python train.py --tokenizer="word" --encoder_expert_mlp_ratio=0.5 --decoder_tie_embeddings=false
Rows from block 4 of the text decoder, named by matrix and row number. Rows with one number belong to one attention dimension. Each number is 128 + 24 x the weight over the matrix's rms, rounded and kept within 0 to 255. All counts start at 0.
# v: attention value (decoder.blocks.4.attn.v.weight, 192x192), inputs 0-47
# proj: attention output (decoder.blocks.4.attn.proj.weight, 192x192, transposed), outputs 0-47
v.56 [130 102 113 111 127 158 132 134 134 133 170 140 146 129 117  69 155 151 102 146 133 122 138  83 141 135 149 109 139 126 114 105 145 105 158  78 148 144 128 113 119 161 154 113 115 192 115 125]
proj.56 [104 158 122 123 151 121 146 136 117 125 114 119 148 148 119 104 132 144 143 161 121  99 109 148 156 100  89 162 130 168 127 174 113 150 112 191  81 105 127 135 124 121 123 102 158 103 131 100]
v.57 [129 137  97 149 134 162 138 109 126 121 120 161 165 127 162 119 140 124 117 134 108  85 155 127 102 127 118 149 166 120 129 109  95 131 179 137 172  87 157 135  90 128 128 122 138 151 127 145]
proj.57 [118 100 134 142 151 110 127  91 145 146 121 130 123 100 110 107 121 125 157 162 142 160 141 118 137 112 118 116 152 141 150 110 129 133  86 127 133 152  99 172 123 111  98 176  92 104 125 129]
v.58 [143 122 154 125 155 136 127 112 131 121 129  73 116 116  85 232 131 126  86 117 111 146 121 104 122 143 115 129 118 136 114 141 124 117 103 159 172 169 126 113 176 103 156 182 104 114 123  84]
proj.58 [119 134 106  96 105 157 134 148 103 169 121 138 153 144 179 102 115 110 122 122  91  91 136 166 135 125 135  76 180 115  61 125 129 148 136 127 110 141 143  90 123  69 129 158 102 155 103 150]
v.59 [ 94 142 140 159 162 165 132 120 151 113 175 135 132 127 132 120 167 161 151 139 118 158  90 119 100  70  74 128 162 134  99 168 106  83 135 141 132 114 123  81 129 134 106 136  99 108 118  55]
proj.59 [150 137 121  62 124 109 127 103 107 155  80 122 114 101 146 167 102 140 128 133 155 101 120 119 147 134 186 123 178  85 140 102 160 134 139 115 109 149 138 182 120 150 138 117  97 132  83 136]
v.60 [149 128 133 134 133 132 115 116 128 131 126 121 203 135 122 119 142 113 110 125 138 113 145 165 142 122  96 138 141 121  84 137 108 106 119 157 109 187  85 103 132 101 122 124 138 131 114 149]
proj.60 [103 119 132 154 110 107 147 120  85 175 125  98  60 153 168 146 195 144 146 115 162 118 151 106 139 147 130  89 115 139 150  98 156 161 109  89 156 112 143 139 122 149 110 135  83 149 101  75]
v.61 [125 117 170 145 111 136 167 126 118 138 161 105 150 124 143 113 104 101  83 125 125 117 107 141 127 133 116 142 120  68 136 114  77 114  68 133 144 113 152 156 128 124  81 138 146 129 151 119]
proj.61 [125 122 139 123 132 141  79  95 146 134 111 125 105  95  90 131 121 140 165  88 148 134 116 115 102 113 151 102 140 140  69 130 166  94 154 159 126 136  97 120 156 100 133 128 114  73 105 162]
v.62 [133 106 136 109 113 130 121 122 151 122 157 140 162 143 168 146 123 170 144 112  71 159 184 126 135 125 165 142 137 160 151 111 150 179  73 117 183 166 118 125  90 118 147 136 124 125 126  97]
proj.62 [110 155 139 113 142  65 154 112 110 151 125  92 120 128 119 111 143 117 108 135 127 147  85 155 118 144  99 136 175 138 103 157 146 117 130 166 131 130 122 133 107 148 121  98 125 129 153 125]
v.63 [135 124 164 138  70 112 123 143 151 180  94 124 103 123 127 163 117 132 156 174 168 160  84 140 110 137 113 110 129 101 120 127 128 107 105 158 111 122  95 164 129  90  82 149 158 130 139 129]
proj.63 [107 123  89 153 115 123 131 131 136 125 138  79 136 144 117 113 125 102 114 163 120  98 136 112 115 155  89 125 132  99 149 134 151 108 142 110 163 156 176 109 117 175 147 109 144 128  74 126]
v.64 [151  87 120 136 143 131 146 136 102 142 115 121 156 132 142 136 147 159 120 134  93 143  88 107 150 125 118  88 128 131 145 135  92 115 138 140 133 137  68 128 128 125 118 158 138  97 198  99]
proj.64 [113 127  94 173 145 131 143 114 137 165 144 151  79 130 105  97 115  78 140  95 113 110 170 143 103 116 100 132 132 106 129 102 140 136 114 116 100 135 111 138 147 126 140 140 136 162  93 157]
v.65 [142  79 154 141 114  98 128 179 102 133 110 144 104 140  83 129 114 125 126 125 150 161 130 161 118 135 116 149  99  99 175  93 106 147 123  99 135 124 117 136 123 148 112 117 118 104 100 112]
proj.65 [ 98 164 149 160 131 143 127 125 166 134 160 139 147 119 173 112 141 162 123 166  95 146 131  67 142 120 134 147 166 129  93 131 144 131 169 137 141 170 131 127 150 129 137 119  96 135 129 142]
v.66 [125 135  97 147 152 148  94 187 130 163 169 102 102 101 135  99 188 122 142  94  98 157  69 141 151 113 124 131 148  94 108 140 135 151 139 132 126 128  95 118 161 113 160 151 133 126 118 159]
proj.66 [146 110 140 163 149  99 141  86 107 119  83 113 157 125 145 166 114 124 137 168 135 114 167  96 106 170 126 140 137 140 162  94  99  76 127 139 126 118 129 166 136 150 119 128 133 133 116 145]
v.67 [119 112 144  87 135 125 147 121 118 123  97 148 127 162 159 101 146  91 128 130 141 114 116 113 138 117 133 143 100  85 118 151 130 128 134 117 137  99 119 150 149 136 163 102  93 125  88 153]
proj.67 [140 135 146 122 128 114 149 139 119 128  90 117 108 141 125 118  97 159 138 140  68 181 132 129  84 121 120 171 151 113 132 120 175 169 135 103 122 132 133 142 149 122 108 170 136 113 167 143]
v.68 [130 126 103 158 106 132  89 142 129  95 107 125 175 152 136 127 149 102 153 102 149 133 152 126 132 122 146 136 139  68 113 100 126 132 157 128 119  90 108 100 122 133 134 115 125  96 114 137]
proj.68 [142 109 161 114 193 118 128 169 124 132  96 176 101 113  94 146 137 126 105 114 110 104 126 162 102  93 113 115 121 209 120  88 129 104 110  98  89 144 153 152 174 148 107 160 104 113 137 102]
v.69 [146 105 142 122 109 147 146 122 121 108 137 136 119 117 157 129 157 141  82 110 144 152 111 117 119  79  92 121 116 129 106 154 140 114 129 152 101 112 169 167 114 150 146 113 170 144 129 100]
proj.69 [125 125  96 106 100  89  91  83  97 116 118 108 143 116 126  96 100 170 134 142 111 132  91 116 105 156 136 115 111  83 134 123 118 114 132 114 147 155 151 137 129 154 152 151 138 145 111 164]
v.70 [112 137 147 150 116 130 150 113 132 105 128 105 175 143 142 110 108 179 154 135 121 132 124  87 161 103 125 131 127 151 167 131 123 107 129 138 141 100 125 124 116 128 145 111 135  99 132 108]
proj.70 [131 102 115 146 139 131 121 159 104 141 150 147 116 115 122 112 120 131 143  99 134 133 108 122  99 109  98 143 128 102 111 101 103 162 125 107 102 118  91 159 140 109 158 134 117 162 146 128]
v.71 [142 109  92 132 137  96 116 115 125 147 121 148 108 167 128 120 106  94  84  89 120 137 146 137 169 141 158 146 119 126 143 103 141 146 108 143 128 130 125  91 167 174 194 147 140 129 149 117]
proj.71 [140 111  99 151 103 147 143 177 123 125 118 110 125 120 107 139 126 158 174 125 179 131  93 145  84  96 163 122 135 181 148 125  84 103 112 107 132 133 110 125 132  81  43 118  98 139 124  98]
v.72 [137 169  83 105 148 131 149 157 108 119 104 142 106 125 136 102 115 105 111 163 122 136 124  97 123 148  82 124 112 138 165 112 112 144  92 178  93 130 128 133 142 109 145 118 136 174 130 105]
proj.72 [ 98 141 127 131 110 137 130 125 123 143 154 116 118 130  85 147 149 140 128  97 106  85 117 165 151 137 146 124 109  98 144 119 165 107 152  87 188 168 113 122 130 145 112 103 172  73 101 165]
v.73 [129 140 126 127  76 155 145 128 156 135 102 148 147 100 178 102 133 102 142 107 101 134 101 175  91 156  74 131 131 119 131 153 164  90 102 123 167  90 144 141 129 100 108 110 142 153 148 150]
proj.73 [ 99 145 116  97 172 122 112 168  84  86 135 112  90 134 105 157 172 158 118 155 124 111 152  89 139 145 149 139 162 141 145 118 125 146 121 147 107 138 105 143 124 186 144 138 134 132 119 113]
v.74 [116 113 128  96 170 139 109 178 121  91 149 113  81 107 101 143 150  86  99 108 154 108 130 126 128 140 175 107 132 171 137 138  90 148 153 168 136 146 131 112 167 173 155 104 104 154 172 137]
proj.74 [100 133 149 120 127  93 129 121 123 127 119 156 172 122 159 173 127 185 140 120 176 130 154 105 174 100 154 157 126 146 147 154 181 121 136 125 177 119 154 139 133 136  97 172 121 109 151 104]
v.75 [112 124 119 154  90 147 164 104 142 159 117 136 101 123 143 102 100 104 130 128 138 111  92 149 145 138  74 118 138 155 141 140 149 162 112 139 135 116 123  90 136 121 131 152 105 130 138 145]
proj.75 [125 145 144  98 136 101  97 170 136 170 131  75 156 112  87 151 127 135 154 130  98 124 154 131 113  98 136 149 176 135 104 146  94 122 113 165 164 117 128 147 113 126 112 106 135 135 122 117]
v.76 [121 149 113 149  90 136 119 127 142 155 147 165 120 121 183 163 113 141 106 113 102 198  94 125 123  99 121  67 138 118 102 139 149 151 106 106 141 121 119 205 113 203 119 151 152 133 165 136]
proj.76 [128 128 154 104 161 142 110  90  85 113 103  80  98 133  77 131 130 123 112 163 131 114 174 107 107 141 124 143 146 167 159 125  87 142 105 147 155 116 141 100 146  18 120 166 121 141 135 109]
v.77 [115  97 195 158 125 152 158 113  97 109  90 171 113 127 159 115 111 138 139 151 145  39 127 134 113 146 143 159 159 119 129 125  99  99 125 148 128 126 154 137 153 152 136 140 132 163 100 108]
proj.77 [181 152 125 160 114 104 159 100 153  79 167 112 136 128 117 154 127 112 118 133  89 148 124 122 138 142 146 114 138  73  96  96 120 110 131 155 151 132 105 162 140 145 111 100 122 107  92 118]
v.78 [112 142 135 124 121 120  97 116 178 149 149 145 131 151 173 116 156 137 143 146 116 156 131  88 142 118 152 102  91 129 136 158 178 110 103 166 145 114  82 101 119 148 128 135 109 130 146 142]
proj.78 [109 136 144 118 137 117 115 151 105 132 134 124 141 160 130 113 126 187 112  87 162 126 121 129  97 174 138 117  86 103 160 120  99 111 121  86 143 127 150 159 111 138 141 131 159 130  96 118]
v.79 [154 136 136 141  96 125 108 143 130 105 108  95 141 102 175 130 120 126 142 172 147 105 149 117 126 140 158 138 140 113 160 151 170 119 139 100 132  94 104 149  71 118 141  97 140  87 138 123]
proj.79 [118 154 129  87 137 111 143 125  87 157 150 113 109 146  95 134 139 116  73 121 139 133 121 104 121 124  88  93 126 160  62 120 105 126 113  95 105 123 125 113 143 125 152 152 115 135  78 162]
v.80 [153 107 183 159 147 131 165 107 112 146 110 111 131 125 134 167 142 134 113 146 127 140 149 100  69 125 127 115 129 143 145 136 101 151 165 136 158  97 164  84 115 123 135 114 139 118 128 160]
proj.80 [140 106 104 122 137  98 131 110 149 137 139 146 160 150 134 155 114  95 138 104 116 117 108 202 131 137 117 109 134 139  71 120 150 101  99 108  93 155 102 171 107 113 113 105 108 156 141 126]
v.81 [126 116 124 155 133 138 105 134 106 121 114 139 132 142 125 173 144 101 156 171 146 157 131 122 148 130  91 177 106 109 145  76 159 102 101 106 142  82 116 115 118 120 151 107 171 147 117 127]
proj.81 [ 81 169 101 119 125 135 164 107  89  57 152 147 108 114 139 144 118 146 109 118  73  98 144 151 111 113 141 121 125 143 162 135 138 178 140 171  88 136 105 131 146  89 141 115  93 111 139 152]
v.82 [ 85 114 131 145 157 173 155  82  96 127 114 186 138 123 136 124 153 129 122  87 152 120 144  88 131 139  78  96 113 119 132 104 144 136 108 101 108 100 144  74  89 163 106 128 130 128  99 173]
proj.82 [148 142 123 153 126  98 140 154 142 116 129 107  79  82 105 107 132 125 124 107  89  88 144 143 116 132 164 162 111 105 118 120 138 101 125 138 143 138 135 113 117 121 154 137 100 157 164  88]
v.83 [145 110  70 112 113 140 174 118 100  93 140 115 115 103 119 142  95  95 100 145 162 126 105  94 118 152 119 105  90 145 113 177 113 134  81 127 120 140 106 110 117 168 117 138 144 100 136 126]
proj.83 [143 121 133 167 155  95 101 166 101 158 131 139 135 117 145 114 167 135 145 142 153 101 151 143 129  95 123 117 123 138 159  80 134 115 165 107 128 141 142 133 125  75 128 122 102 117 150 144]
v.84 [ 87 141 121 110 151 113 162 119  98 108 103 151 114 104 137 118 143 111 131 112 158 118  94 134  93 143 130 115 141 135 133 177 115  85 132 145  96 122 151 142 153 111  92  92 117 152 142 124]
proj.84 [131 159 126 163 120 104 101 148 130 126 147 136 141 116 143 144 108 119 126 137 105 139 201 103 131  96 149 140 147  89 139 104 118 134 137 114 153 162 155 106 100 158 185 129 109 135 116 129]
v.85 [133 132 114 133  87  88 147 107 138 129 133 113 107 135 111  92 171 122  99 128 137 106  99 135 137 131 133 108 125  71 118 123  93  92 104  91  78 114 104 125 119 107 147 132 121 167 143  55]
proj.85 [139 134 149  82 203 135 108 126 139 116 130 138 153  89 152 159 131 147 139 164 179 127 129 150  90 102 124 160 105 117 123 104 123 162 127 147 158 105  97 136 134 150 160 118 141  98 134 158]
v.86 [107 116  80  87 139 142  90 101 128 140 133 130  86 124 169 146 144 144 127 112 156 115 136 130 132 100 119 115 139 143 145  99 147 101 145 112 105 121 113 104 123 151 116  82 137 117 124 126]
proj.86 [127 141 102  84 134  97 116 118  95 104  90 116 144 132  89 117 100  93 131 121  81 136 139 103 146 123 123 108 113 121  89 148 123 155 157 123 127  84 138 145 134 119 114 100 105 115 129 140]
v.87 [137 153 149 133 153 135 125  83 126 138 135 144 134 135 154 126 107 127  77  97 137 141 114 177 128 129 109  89 102 129 130  98  88 130 137 124 151 125 185 117 134 120 119 144 153 178 108 101]
proj.87 [112  76 128 123 154 136 128 148 192  94 162 160  96 127 129 154 145 134 166 128 123  97 127 113 159 115 121 122 154 131  99 132 151 117 132 111 159 126 151 113 168 146 119 132 115 131 143 133]
v.88 [114 113 105 120 151 155  78 126  90 138 154 109 103 130 115 156  99 166 116  98 108 117 162 169 123 127 132 158 129 169 121 120 157 132 135 122 120 164 112 121 123 142 147 146 136 134 159 138]
proj.88 [119 106 134 150  78 132 178 129 159 126 144 122 168 111 121 128 171  99 170 155 157 135 126  77 158 146 146  88 107  94 145 136 119  90 114 118 144 107 161 170 143 154 127 161 107 159 124 146]
v.89 [113 111  88 140 163 118 135 150 118 131 166 148  84 130  97 100 145 100 145 165  90 138 141 171 105 129 152 140 148 115 175 134 129 143 149 125 141 131 161 135 143 162 153 112 156 161 120  89]
proj.89 [191 125 126 103  99 126 124 110 122  93 128 126 132 138 154 132 105 123 130 108 125 110 115 117 139 130 141 117 131 142 124 136  95 126 165 125 128 143 132  92 152 110 112  80 112  89 117 146]
v.90 [154 169 156 161 139 113 147 127 107 144 135 149 113 161 152 152 186 129 118 108 184  87 163 129 189 110 156 104 151 128 116  66 119 172 136 124 132 165 177 170 127 143 116 112 156 125 138 122]
proj.90 [138 105 151 125 111 134 145  94 123  86 122 137 117  97 132 108  85 122 106 140 106 163 118 142  68 140 138 127 100 134 110 147 104  91 127 169 116  89 117  95 122  89 163 157 118 121 155 131]
v.91 [163 148  79 105 131 106 121 153 106 108 150 110 120 102  99 149 107 145 113 136 134 166 131 164 118 143 100 135 104 127 125 168 122 125  98 125 131 153 105 119 130 151 137 146 139 145 139 112]
proj.91 [111 115 138 113 143 138 125 121 129 124  83 159 103 141 156 164 144 129 137 122 124  89 155 132 121 104 145 101  99  92 108 122 114 115 133 113 132 126 172 154 107  68 130 111 105 145 120 129]
v.92 [113 172 126 105 162 145 143  71 154 125 116 114 151 157 128 111 106 175 126 159 109 154 142 127 113  96 142 143 101 122 165 153  93 141 143 121 120 159 133 107 145 117 119 131 133 161 133 107]
proj.92 [109 132 130 168 140 113 104 139  93  91 136 166 131 164 104 120 124  89 123 108 162 122 131 115 145 135 103 117 142 146 132  77 120  93 172 111 137 144 119 141 167 127 124 123 121 100 112 173]
v.93 [ 77 114 117 122 143 160  97 169 114  97  85  95 161 116  96 144  87 113 117 136 135  85  99 166 133 156  87 136 127 124 164 154  81 116 142 156 140 135 131 104 114 145 110 138 132 127 136 175]
proj.93 [154 157 173 130 164 146 194 152 102 123 125 174 120 130 153 135 130 118 168  93 131 114 139 138 161 136 125 143 159 110  89 157 142 165 128  96 156 133 166 154 108 143 107 122 139 123 148 101]
v.94 [120 137 157 161 105 159 141 129 112 146  95 120 174 160 135 103 129 128 121 138 162  69 194 100 134 175 118 144 160 106 145 119 135 111 146 112 138 156 114 134 139  91 116 107 139 154  94  83]
proj.94 [115 123 125 105 141  34 134 162 171  74 123 132  95 124  96 130 107 106 123 141 145 135  95 149 152 134 135 119  91 119 114 123 133 116 140 144  92 154 107 144 191  99 129 156 124 105 101 131]
v.95 [118 148  92 142  98 155 113 132  81 119 123 119 145  85 112 112 126 132 129 140 155 112 144 181 120 135 176 147  93  83 120  97 118 119 130 144 142 164 100 161 149 130 153  99 124 117  82 136]
proj.95 [133 112 132 145 147 151 130 133 139 105 124 124 132 157 150 140 169 150 126 122 115 106 127  96 137 127 128 126 127 181 150 123 161 132 115 119 100  91 116 120 163 137 100 159 134 126 155 138]
v.96 [103 133 114  92 121 124 112 123 125 149 127 122 134 139 138 139 130  91 134  95 154 110 189 138 139 126 146 116 161 120  96 136 144 126 138 121 137 122 132 129 106 140 150  93 153 171 119 135]
proj.96 [ 80  93  99 154  99 138 114 145 142 156 118  97 131 112 164  94 129 111 167 145 130 151 121 110 123 139 164 145 107 136 143 137 150 133 118 134 116 121 128 122 114 146 136 142 131 120 123 131]
v.97 [131 139 114 111  98 101 158 162 141 114  98 145  83 125 140 161 124 159 102 170  90 150 121 130 142 125 161 108  92 164 138 145  99  97 119 106 129 142 100 157 134 120 132 131 140 148  93  89]
proj.97 [151 120 138 128 122 130 141 106 121 143 128 115 118 168  96  92 127 147 161 125 116 115 143 116 150 132 124 183 139 134 164 101 106 134 137 139 117 145 128 124 120 112 119 159 111 119 125 143]
v.98 [111 129  94 140 118 140  87 115 123 124  87 186 120 100 143 111 148 158 156 116 120 152 129 146  96 131 109 128 127 131  66 130 145 104 158 102 154 135 111 166 130 140 117  94 174 112 137 149]
proj.98 [149 123 160  80 108 110 140 140 114 125 147  99 127 164 109 136 112 101 100 121 165 129 130 142 113 133 121 145 133 123 172 173 165 139 126 110 119 137 157 115 128 110 133 121  92 124 128 113]
v.99 [123 136 130 114 110 152 122  93 156  97 126 149 101 110 134  83 152 111 122 112 152 128 144 112 156 131 172  93 126 100 137 124 133 132  86 137 142  97 159 142 138 176 143 115  87 126 133 138]
proj.99 [105  80 154 139 148 143 120 143 113 130 172 106 144  97  87 168  91 111 153 108 115 121 135  99 110 114  94 134 156 130 100 131 109 132 162 114 121 141 110 125 135  96 136 127 134 121 114 136]
v.100 [107 124 129 134 107 155 177 118 149 118 110 123 144 143 177 102 137 140 135 124 138 129  80 131 144 135 156 102 155 111 103 150 119 127 119 120 110 164 140 139 116 125 110 145 172 155 127 130]
proj.100 [129  95  75 142 131 126 130 125 120 135 100 120 171 107  98 125 133 124 130 134 143  72 177 130 110 155  88 109 138 175  87 113 148 143 104 156 132 102 141 122  93 142 119 101  79  99 127 149]
v.101 [175 148 173 146 133 122 152  84 100 138 131 109 140 125 146 141 146  96 140 159 153 129  95 157 149 157 119 162 127 134 119 122 151 158 135 172 138 112 107 121 118 140 168 171 156 136 122 128]
proj.101 [129 116 128  93 167 146  75 156 155 138 101 144 132 112 109 134 128 145 152 149 105  97 172 111 127 104 173 113 119 126 148 101 112 112 145  95  93 175 135 166 127 151  79 146 137 161 134  77]
v.102 [112 138 160  52 163 181 133 114  88 158 147 118 161  87 126 130 161 126 103  91 117 143 124 197  93 135  92 174 146 116  80  95  83 123 118 170 135 150 112 135 127  97 136  99 111 137 127 108]
proj.102 [140 141  94 141 120 131 120  94 139  95 112 146 131 139 165 137 121 107  87 158 111 146 134  92 128 116 140  98 118 108 139 131 143  97 100 169  88 145 119 151  94 114 111 198 140  95 150 141]
v.103 [137 131 150 138  96 144 146 130 152 114 110 158 154 106 126 160 107 147 107 148 134  72 119 119  99 138 110 131 152 171 127 125  82  78 109 107 142 133 123 159 103 128 109 115  98 111 132 135]
proj.103 [144 130 166 160 125 121 127 103 125 147 105 179 132 145  99 122 114 160 135 144 134 130 158 156 159 129 113 194 118 109  81 101 114 137 112  97  97 154 129 144 127  96 124 155 165 102  84 163]
v.104 [157 112 194  99 106 124 145 131 132 114 129 141 138 144 160 132 115 139 177  97 104 116 163 135 111 132 148 120 112 131 109 163 111 119 134 110 121 134  91  80 109 123 108 143 143  67 118 154]
proj.104 [117 157 141 105 115 111 119 116 145 148 121  97 112  91  90  95 160 122 116 144 119 100 116 164 166 143 134 170 154 131 173 143 106 152 155 112 129  89 110 121 119 138 133 152 124 118 180  98]
v.105 [147  93 132 151 122 116 115 135 140 113  91 129 115 154 142 106 126 107 132 119 139 138 117 141 146  81 178 153 129 111 143 137 128 114 105 159 147 133 164 153 119 125 149 113 130 151 101 137]
proj.105 [103 111 164 145 142 118 107 135 139 139 110 100 114 185 122 133  98 142 124 122 149 135 157 138 129 146  92 129 153 110 126 110 160 153 195  67 109 147 121 118 129 103 134 103 124 150 120 124]
v.106 [118 137 145 163 159 145 187 109 118  96 137 126 160 154 134 163 148 138 141  96 132 136 130 116 155 112  64 139 120 171 121 147 142 129 117 113 126 120 139 132 149 114 105 133 139 131 144 167]
proj.106 [140 159 184  79 100 121 149 111 117 152 114 121 153 162 113  80 114 102 129  86 118 112 157 116 123 144 141 143 118 106  95  86 154 134 133  90 142 129 117 102 108 109  82 154  94 113 133  77]
v.107 [114 114 163  98 151 135 152 159 119  87 111 154  91 101 115  95 130  98 118 132 154 168 114 130 148 149 141 155 117 118 127 107 134 123 147 102  87  96 117 106 109 183 120 139 117 125 123 130]
proj.107 [107 135 160 115 111 149 107 107 144 147 123 123 147 122 141 181 156 186 157 145 129 106 160  94 129 141 140 127 127 149  88 137 130  90 124 117 134 115 122 143 111  91 150  93 135 136 109  92]
v.108 [137  96 173 136 131 135 164 141 146 133 104 123 139 112 103 136 125 115 159  96 128 111 112 135 105  69 113 116 136 149 131 141 148 137 116 160 166 129 124 121 141 123 113 146  88 116 127  68]
proj.108 [147 132 102 110 140 118  99 119 108 157 123 132 157 125 146 132 114 112  90 117 157 153 149  99 156 164 130 162 126 165 151  96 111 119 135 153 140  89 178  86 128 119 155 114 139 158 132 137]
v.109 [148 129 151 135 121 110 137 125 127 167  90 108 148 102 122 162 116  96 115 171 138 133 131  90  96 112 157 132 143 122 121 120  92 119 134 127 116 176 139 147 118 144 117 139 135 103 129 149]
proj.109 [143 137 140 153 129 114 142 133 104 123 109 161 130 120 115 123 120 174 127  94 129 146 109 181 218 100 132 152 139 105 129 123 129 142 106 111 122  88 120 140 159 136 124 161 148 151 112 108]
v.110 [115 132 103  88 162 119 130 113 147 127 120 132 111 108 135  99 161  93 105 148  89 112 126 100 148 131 115 106 150 123  99 108 147 158 143  89 117  96 120 159 139 135 108 160 111 141 104 129]
proj.110 [142  70 124 155 117 118 139 113  90 110 176 163  81 136 140 147 119 147 147 125 115 121 145  99  98 139 109 115 115 141 112 125 114 126 111 123 129 155 118 116 119 129 148 122 136  87 104 136]
v.111 [149 111 138 164  81 150 114  78 110 111 170  72 119  78 130 113 147 139 140 108 151 137 143 111 123  62 125  95 157  95 137  86 128 123  84 114 117 155 142 106 161 146  98 114 155 101 142 155]
proj.111 [ 86 126 128 114 179 125 155 100 138 135 110 172 112 151 121 150 125 116  94 131 109  99 138 132 131 127 155 156 124 103 109 137 159 112 158 125 123 118  95 136 131 124 131 148 108 167 152  90]
v.112 [109 158 135  94 121 145 182 109 144 127 107 113 108 129 152 147 149 162 163 110 115 111 124 103 116 125 134 144  99 112 128 161 131  97 164 111  74 128  97 140 111 107 138 111 128 122 147 155]
proj.112 [129 129 137 151 144 126  89 148 148 107 171 113 141  98  60 155 135 196  81 101 111 147 148 113 127 112  99 142 116 127  96 133 112 126 129 123 148 149 131  97 135 100 128  96 144 147 139 166]
v.113 [148 131 129 154 114 122  68 102 115 150  98 158 154 127  84 108 114 137 153 129 177 157 123 138  82 140 115 173 148 106  59  86 127 151 130  88 138 115 115 149 107 141  88 139 130 100 115 112]
proj.113 [130 101 141 126 112  94 152 194 128 135 119 160 117 138 119  98 127 120 143 143  85 171 160 117 147 120 112  92 122 135 167 148 119 119 159 147 121 149 145 145 106 114 157 142 183 124 113  99]
v.114 [125 180 166 110 110  91 114 133 117 135 126  84 102 162 140 137 148 110 118 107 156 146 132 120 136 122 153 100 136 161  83 138 186 106 156  96 178  86 182 148 115 143 159  98  91 114 140  96]
proj.114 [ 86 135 110 138 130 178 147 117 102 124  91 156 143 131 113 152 114  89 135 148 189 108 169 127 100 111 120 137 138 113 117 123  83  80 142 162 110 138  54  76 138 135 112 136 162 104  92 157]
v.115 [167 147 120 148 150 141 150 135 124 143 124 142 169 106 140 158 147 146 126  94 147 135 140 114 144 168 153 150 145 156 101 182 141 178  74 148 104 100 141 117  80 114 101 162 119 118 106 127]
proj.115 [169  74 146 122 119  99  88 146 161 126 118 135 126 137 101 119 106  98 142 131 147 132 121 172 121 106 109 167  99 108 125 109 130  74 178 109  77 157 126 130 165 152 161  93 110 132 105 118]
v.116 [151 135 131 110 136 102 138 114 123 169 128 120  52 157 132 179 152  89 131 169 163 148 139  89 163 109 148 164 133 139  99 110 158 145 146 109 128 119 124 152 141 134 183 151 163 135  86 127]
proj.116 [106 110 179 159 130 130 133 128 171 127 155 112  97 123 124  95 186 175 107 148 112 151 119 152 100 101 143 124 161 151 147 175 102 129 130 135 128 115 125 101 133 115 180 133 104 140 126 101]
v.117 [148  78 163 118 176 170  87 132 159 152  95 124 111 112 107 128 120 132 119 118 163 139 116 116 160 140 105 115 120 102 124  92 198 165 108 150 154 149 168 148 110 138 114 168 149 153 160  88]
proj.117 [121  79  90 146 127  79 193 110  79  93 120 105 126 128 149 113 161 126 144 134  91 145 130 134  84 125 159 124 149 147 109 185 119 110 137 150 128 116 128 148 107 132 156 125 138 129  84  73]
v.118 [ 91 131 156 128 198 100 140 119 137 128 135 115 112 123 108  72 108 134 105 123 117  94  96 147 173 123 157 106  64 144  88 117 103 127 108 182  84  87  93  85 132  96 112 132 135 149 127 142]
proj.118 [157 137 102 117 100 138 100 125 167 129 146 106 116 116 146 173 127 130 117 147 144 141 151 163  92 114 118 100 139 128 125 123 121 121 178 112 160 170 202 158 138 127 139  99  99 144 136 121]
v.119 [ 87 116 143 125 113 131 132  92  90 128 129 164 137 127 115 129 108 109 161 130 149 195  94  94  97  65 189 129 139 129 120 105 119 136  97 130 141  98 115 126 140 148 157 136 110 129 139  60]
proj.119 [166 117 151 123 117 164 142 122 138 107 109 135 165 115 158 125 127 111 148 149 178 137 146 152 139 133 123 134 138 142 146 149 101 136 156 163 122 116 119 125 124 115 161 107 121 141 126 148]
v.120 [126 153 129 160 169 129 109 155 122 122 104  80 143 129 121 131 131 129 126 176  91 187 115 110 146 129 144  98 161 108  85 144 140 122 135 177 133 124 109  90 136 106 173 163  95  87 111 104]
proj.120 [162 136 102  99  98 137 126 133 147 120 146 159  96  94 113 125 121 114 166 114 149 145 130 122 114 131 121 143 129 134 123 133 138 123 142  93 144 116 120 181 141  98 138 140  89 122 143 136]
v.121 [140 123 133 116 119 112 121 143 158 136 100 106 111 144 144 116 126 103 119 128 143 132 131 101  89  96  84 153  94 144 134 107 143 136 119 110 116 126 138  88 110 182  87  89  89 166 123 109]
proj.121 [103 115 130 134  98 162 112 165 109 115 163 127 169 109 107 120  91 141 159 139 128 137  99  95 188 107 150 111 149  82 103 108  87  77 133 134 178 120 112 142 154 124 118 141 149 104 135 115]
v.122 [128 115 153 146 142 134 140 140 157 172 136 132 148 165 129 127 108 115 101 152 127 132  87 102  93  97 124  96 145 137 133 163 116 154 131 159 157 129 133 112  88  81 174 149 127 137 115  92]
proj.122 [175 151 164 116 115 121 132 107 108 103 151 160  99 140 114  98 126 140 122 100 137 121 161 130  99 143 119 156  91 136 140  97 131 160  86 125 108 116 103 176 183  91 134 137 116 132 152 134]
v.123 [ 75 130 120 156 167  78 126 123 152  88 133 109 128 116 129 129 123 138 101 149 107 145  84 124 138 164 141 113 122 115 150 160 133 120 102 132 152 116  94 145 126 104 104 152 112 128 166 161]
proj.123 [165 129 113 125 105 146 141 117 126 150 129 161 163 128 149 125 163 120 140 119 182 103 160 154 106 105 117  72 136 161 135  75  98 120 134 119 141 136 132 125 126  92 114 120  98 137  91 118]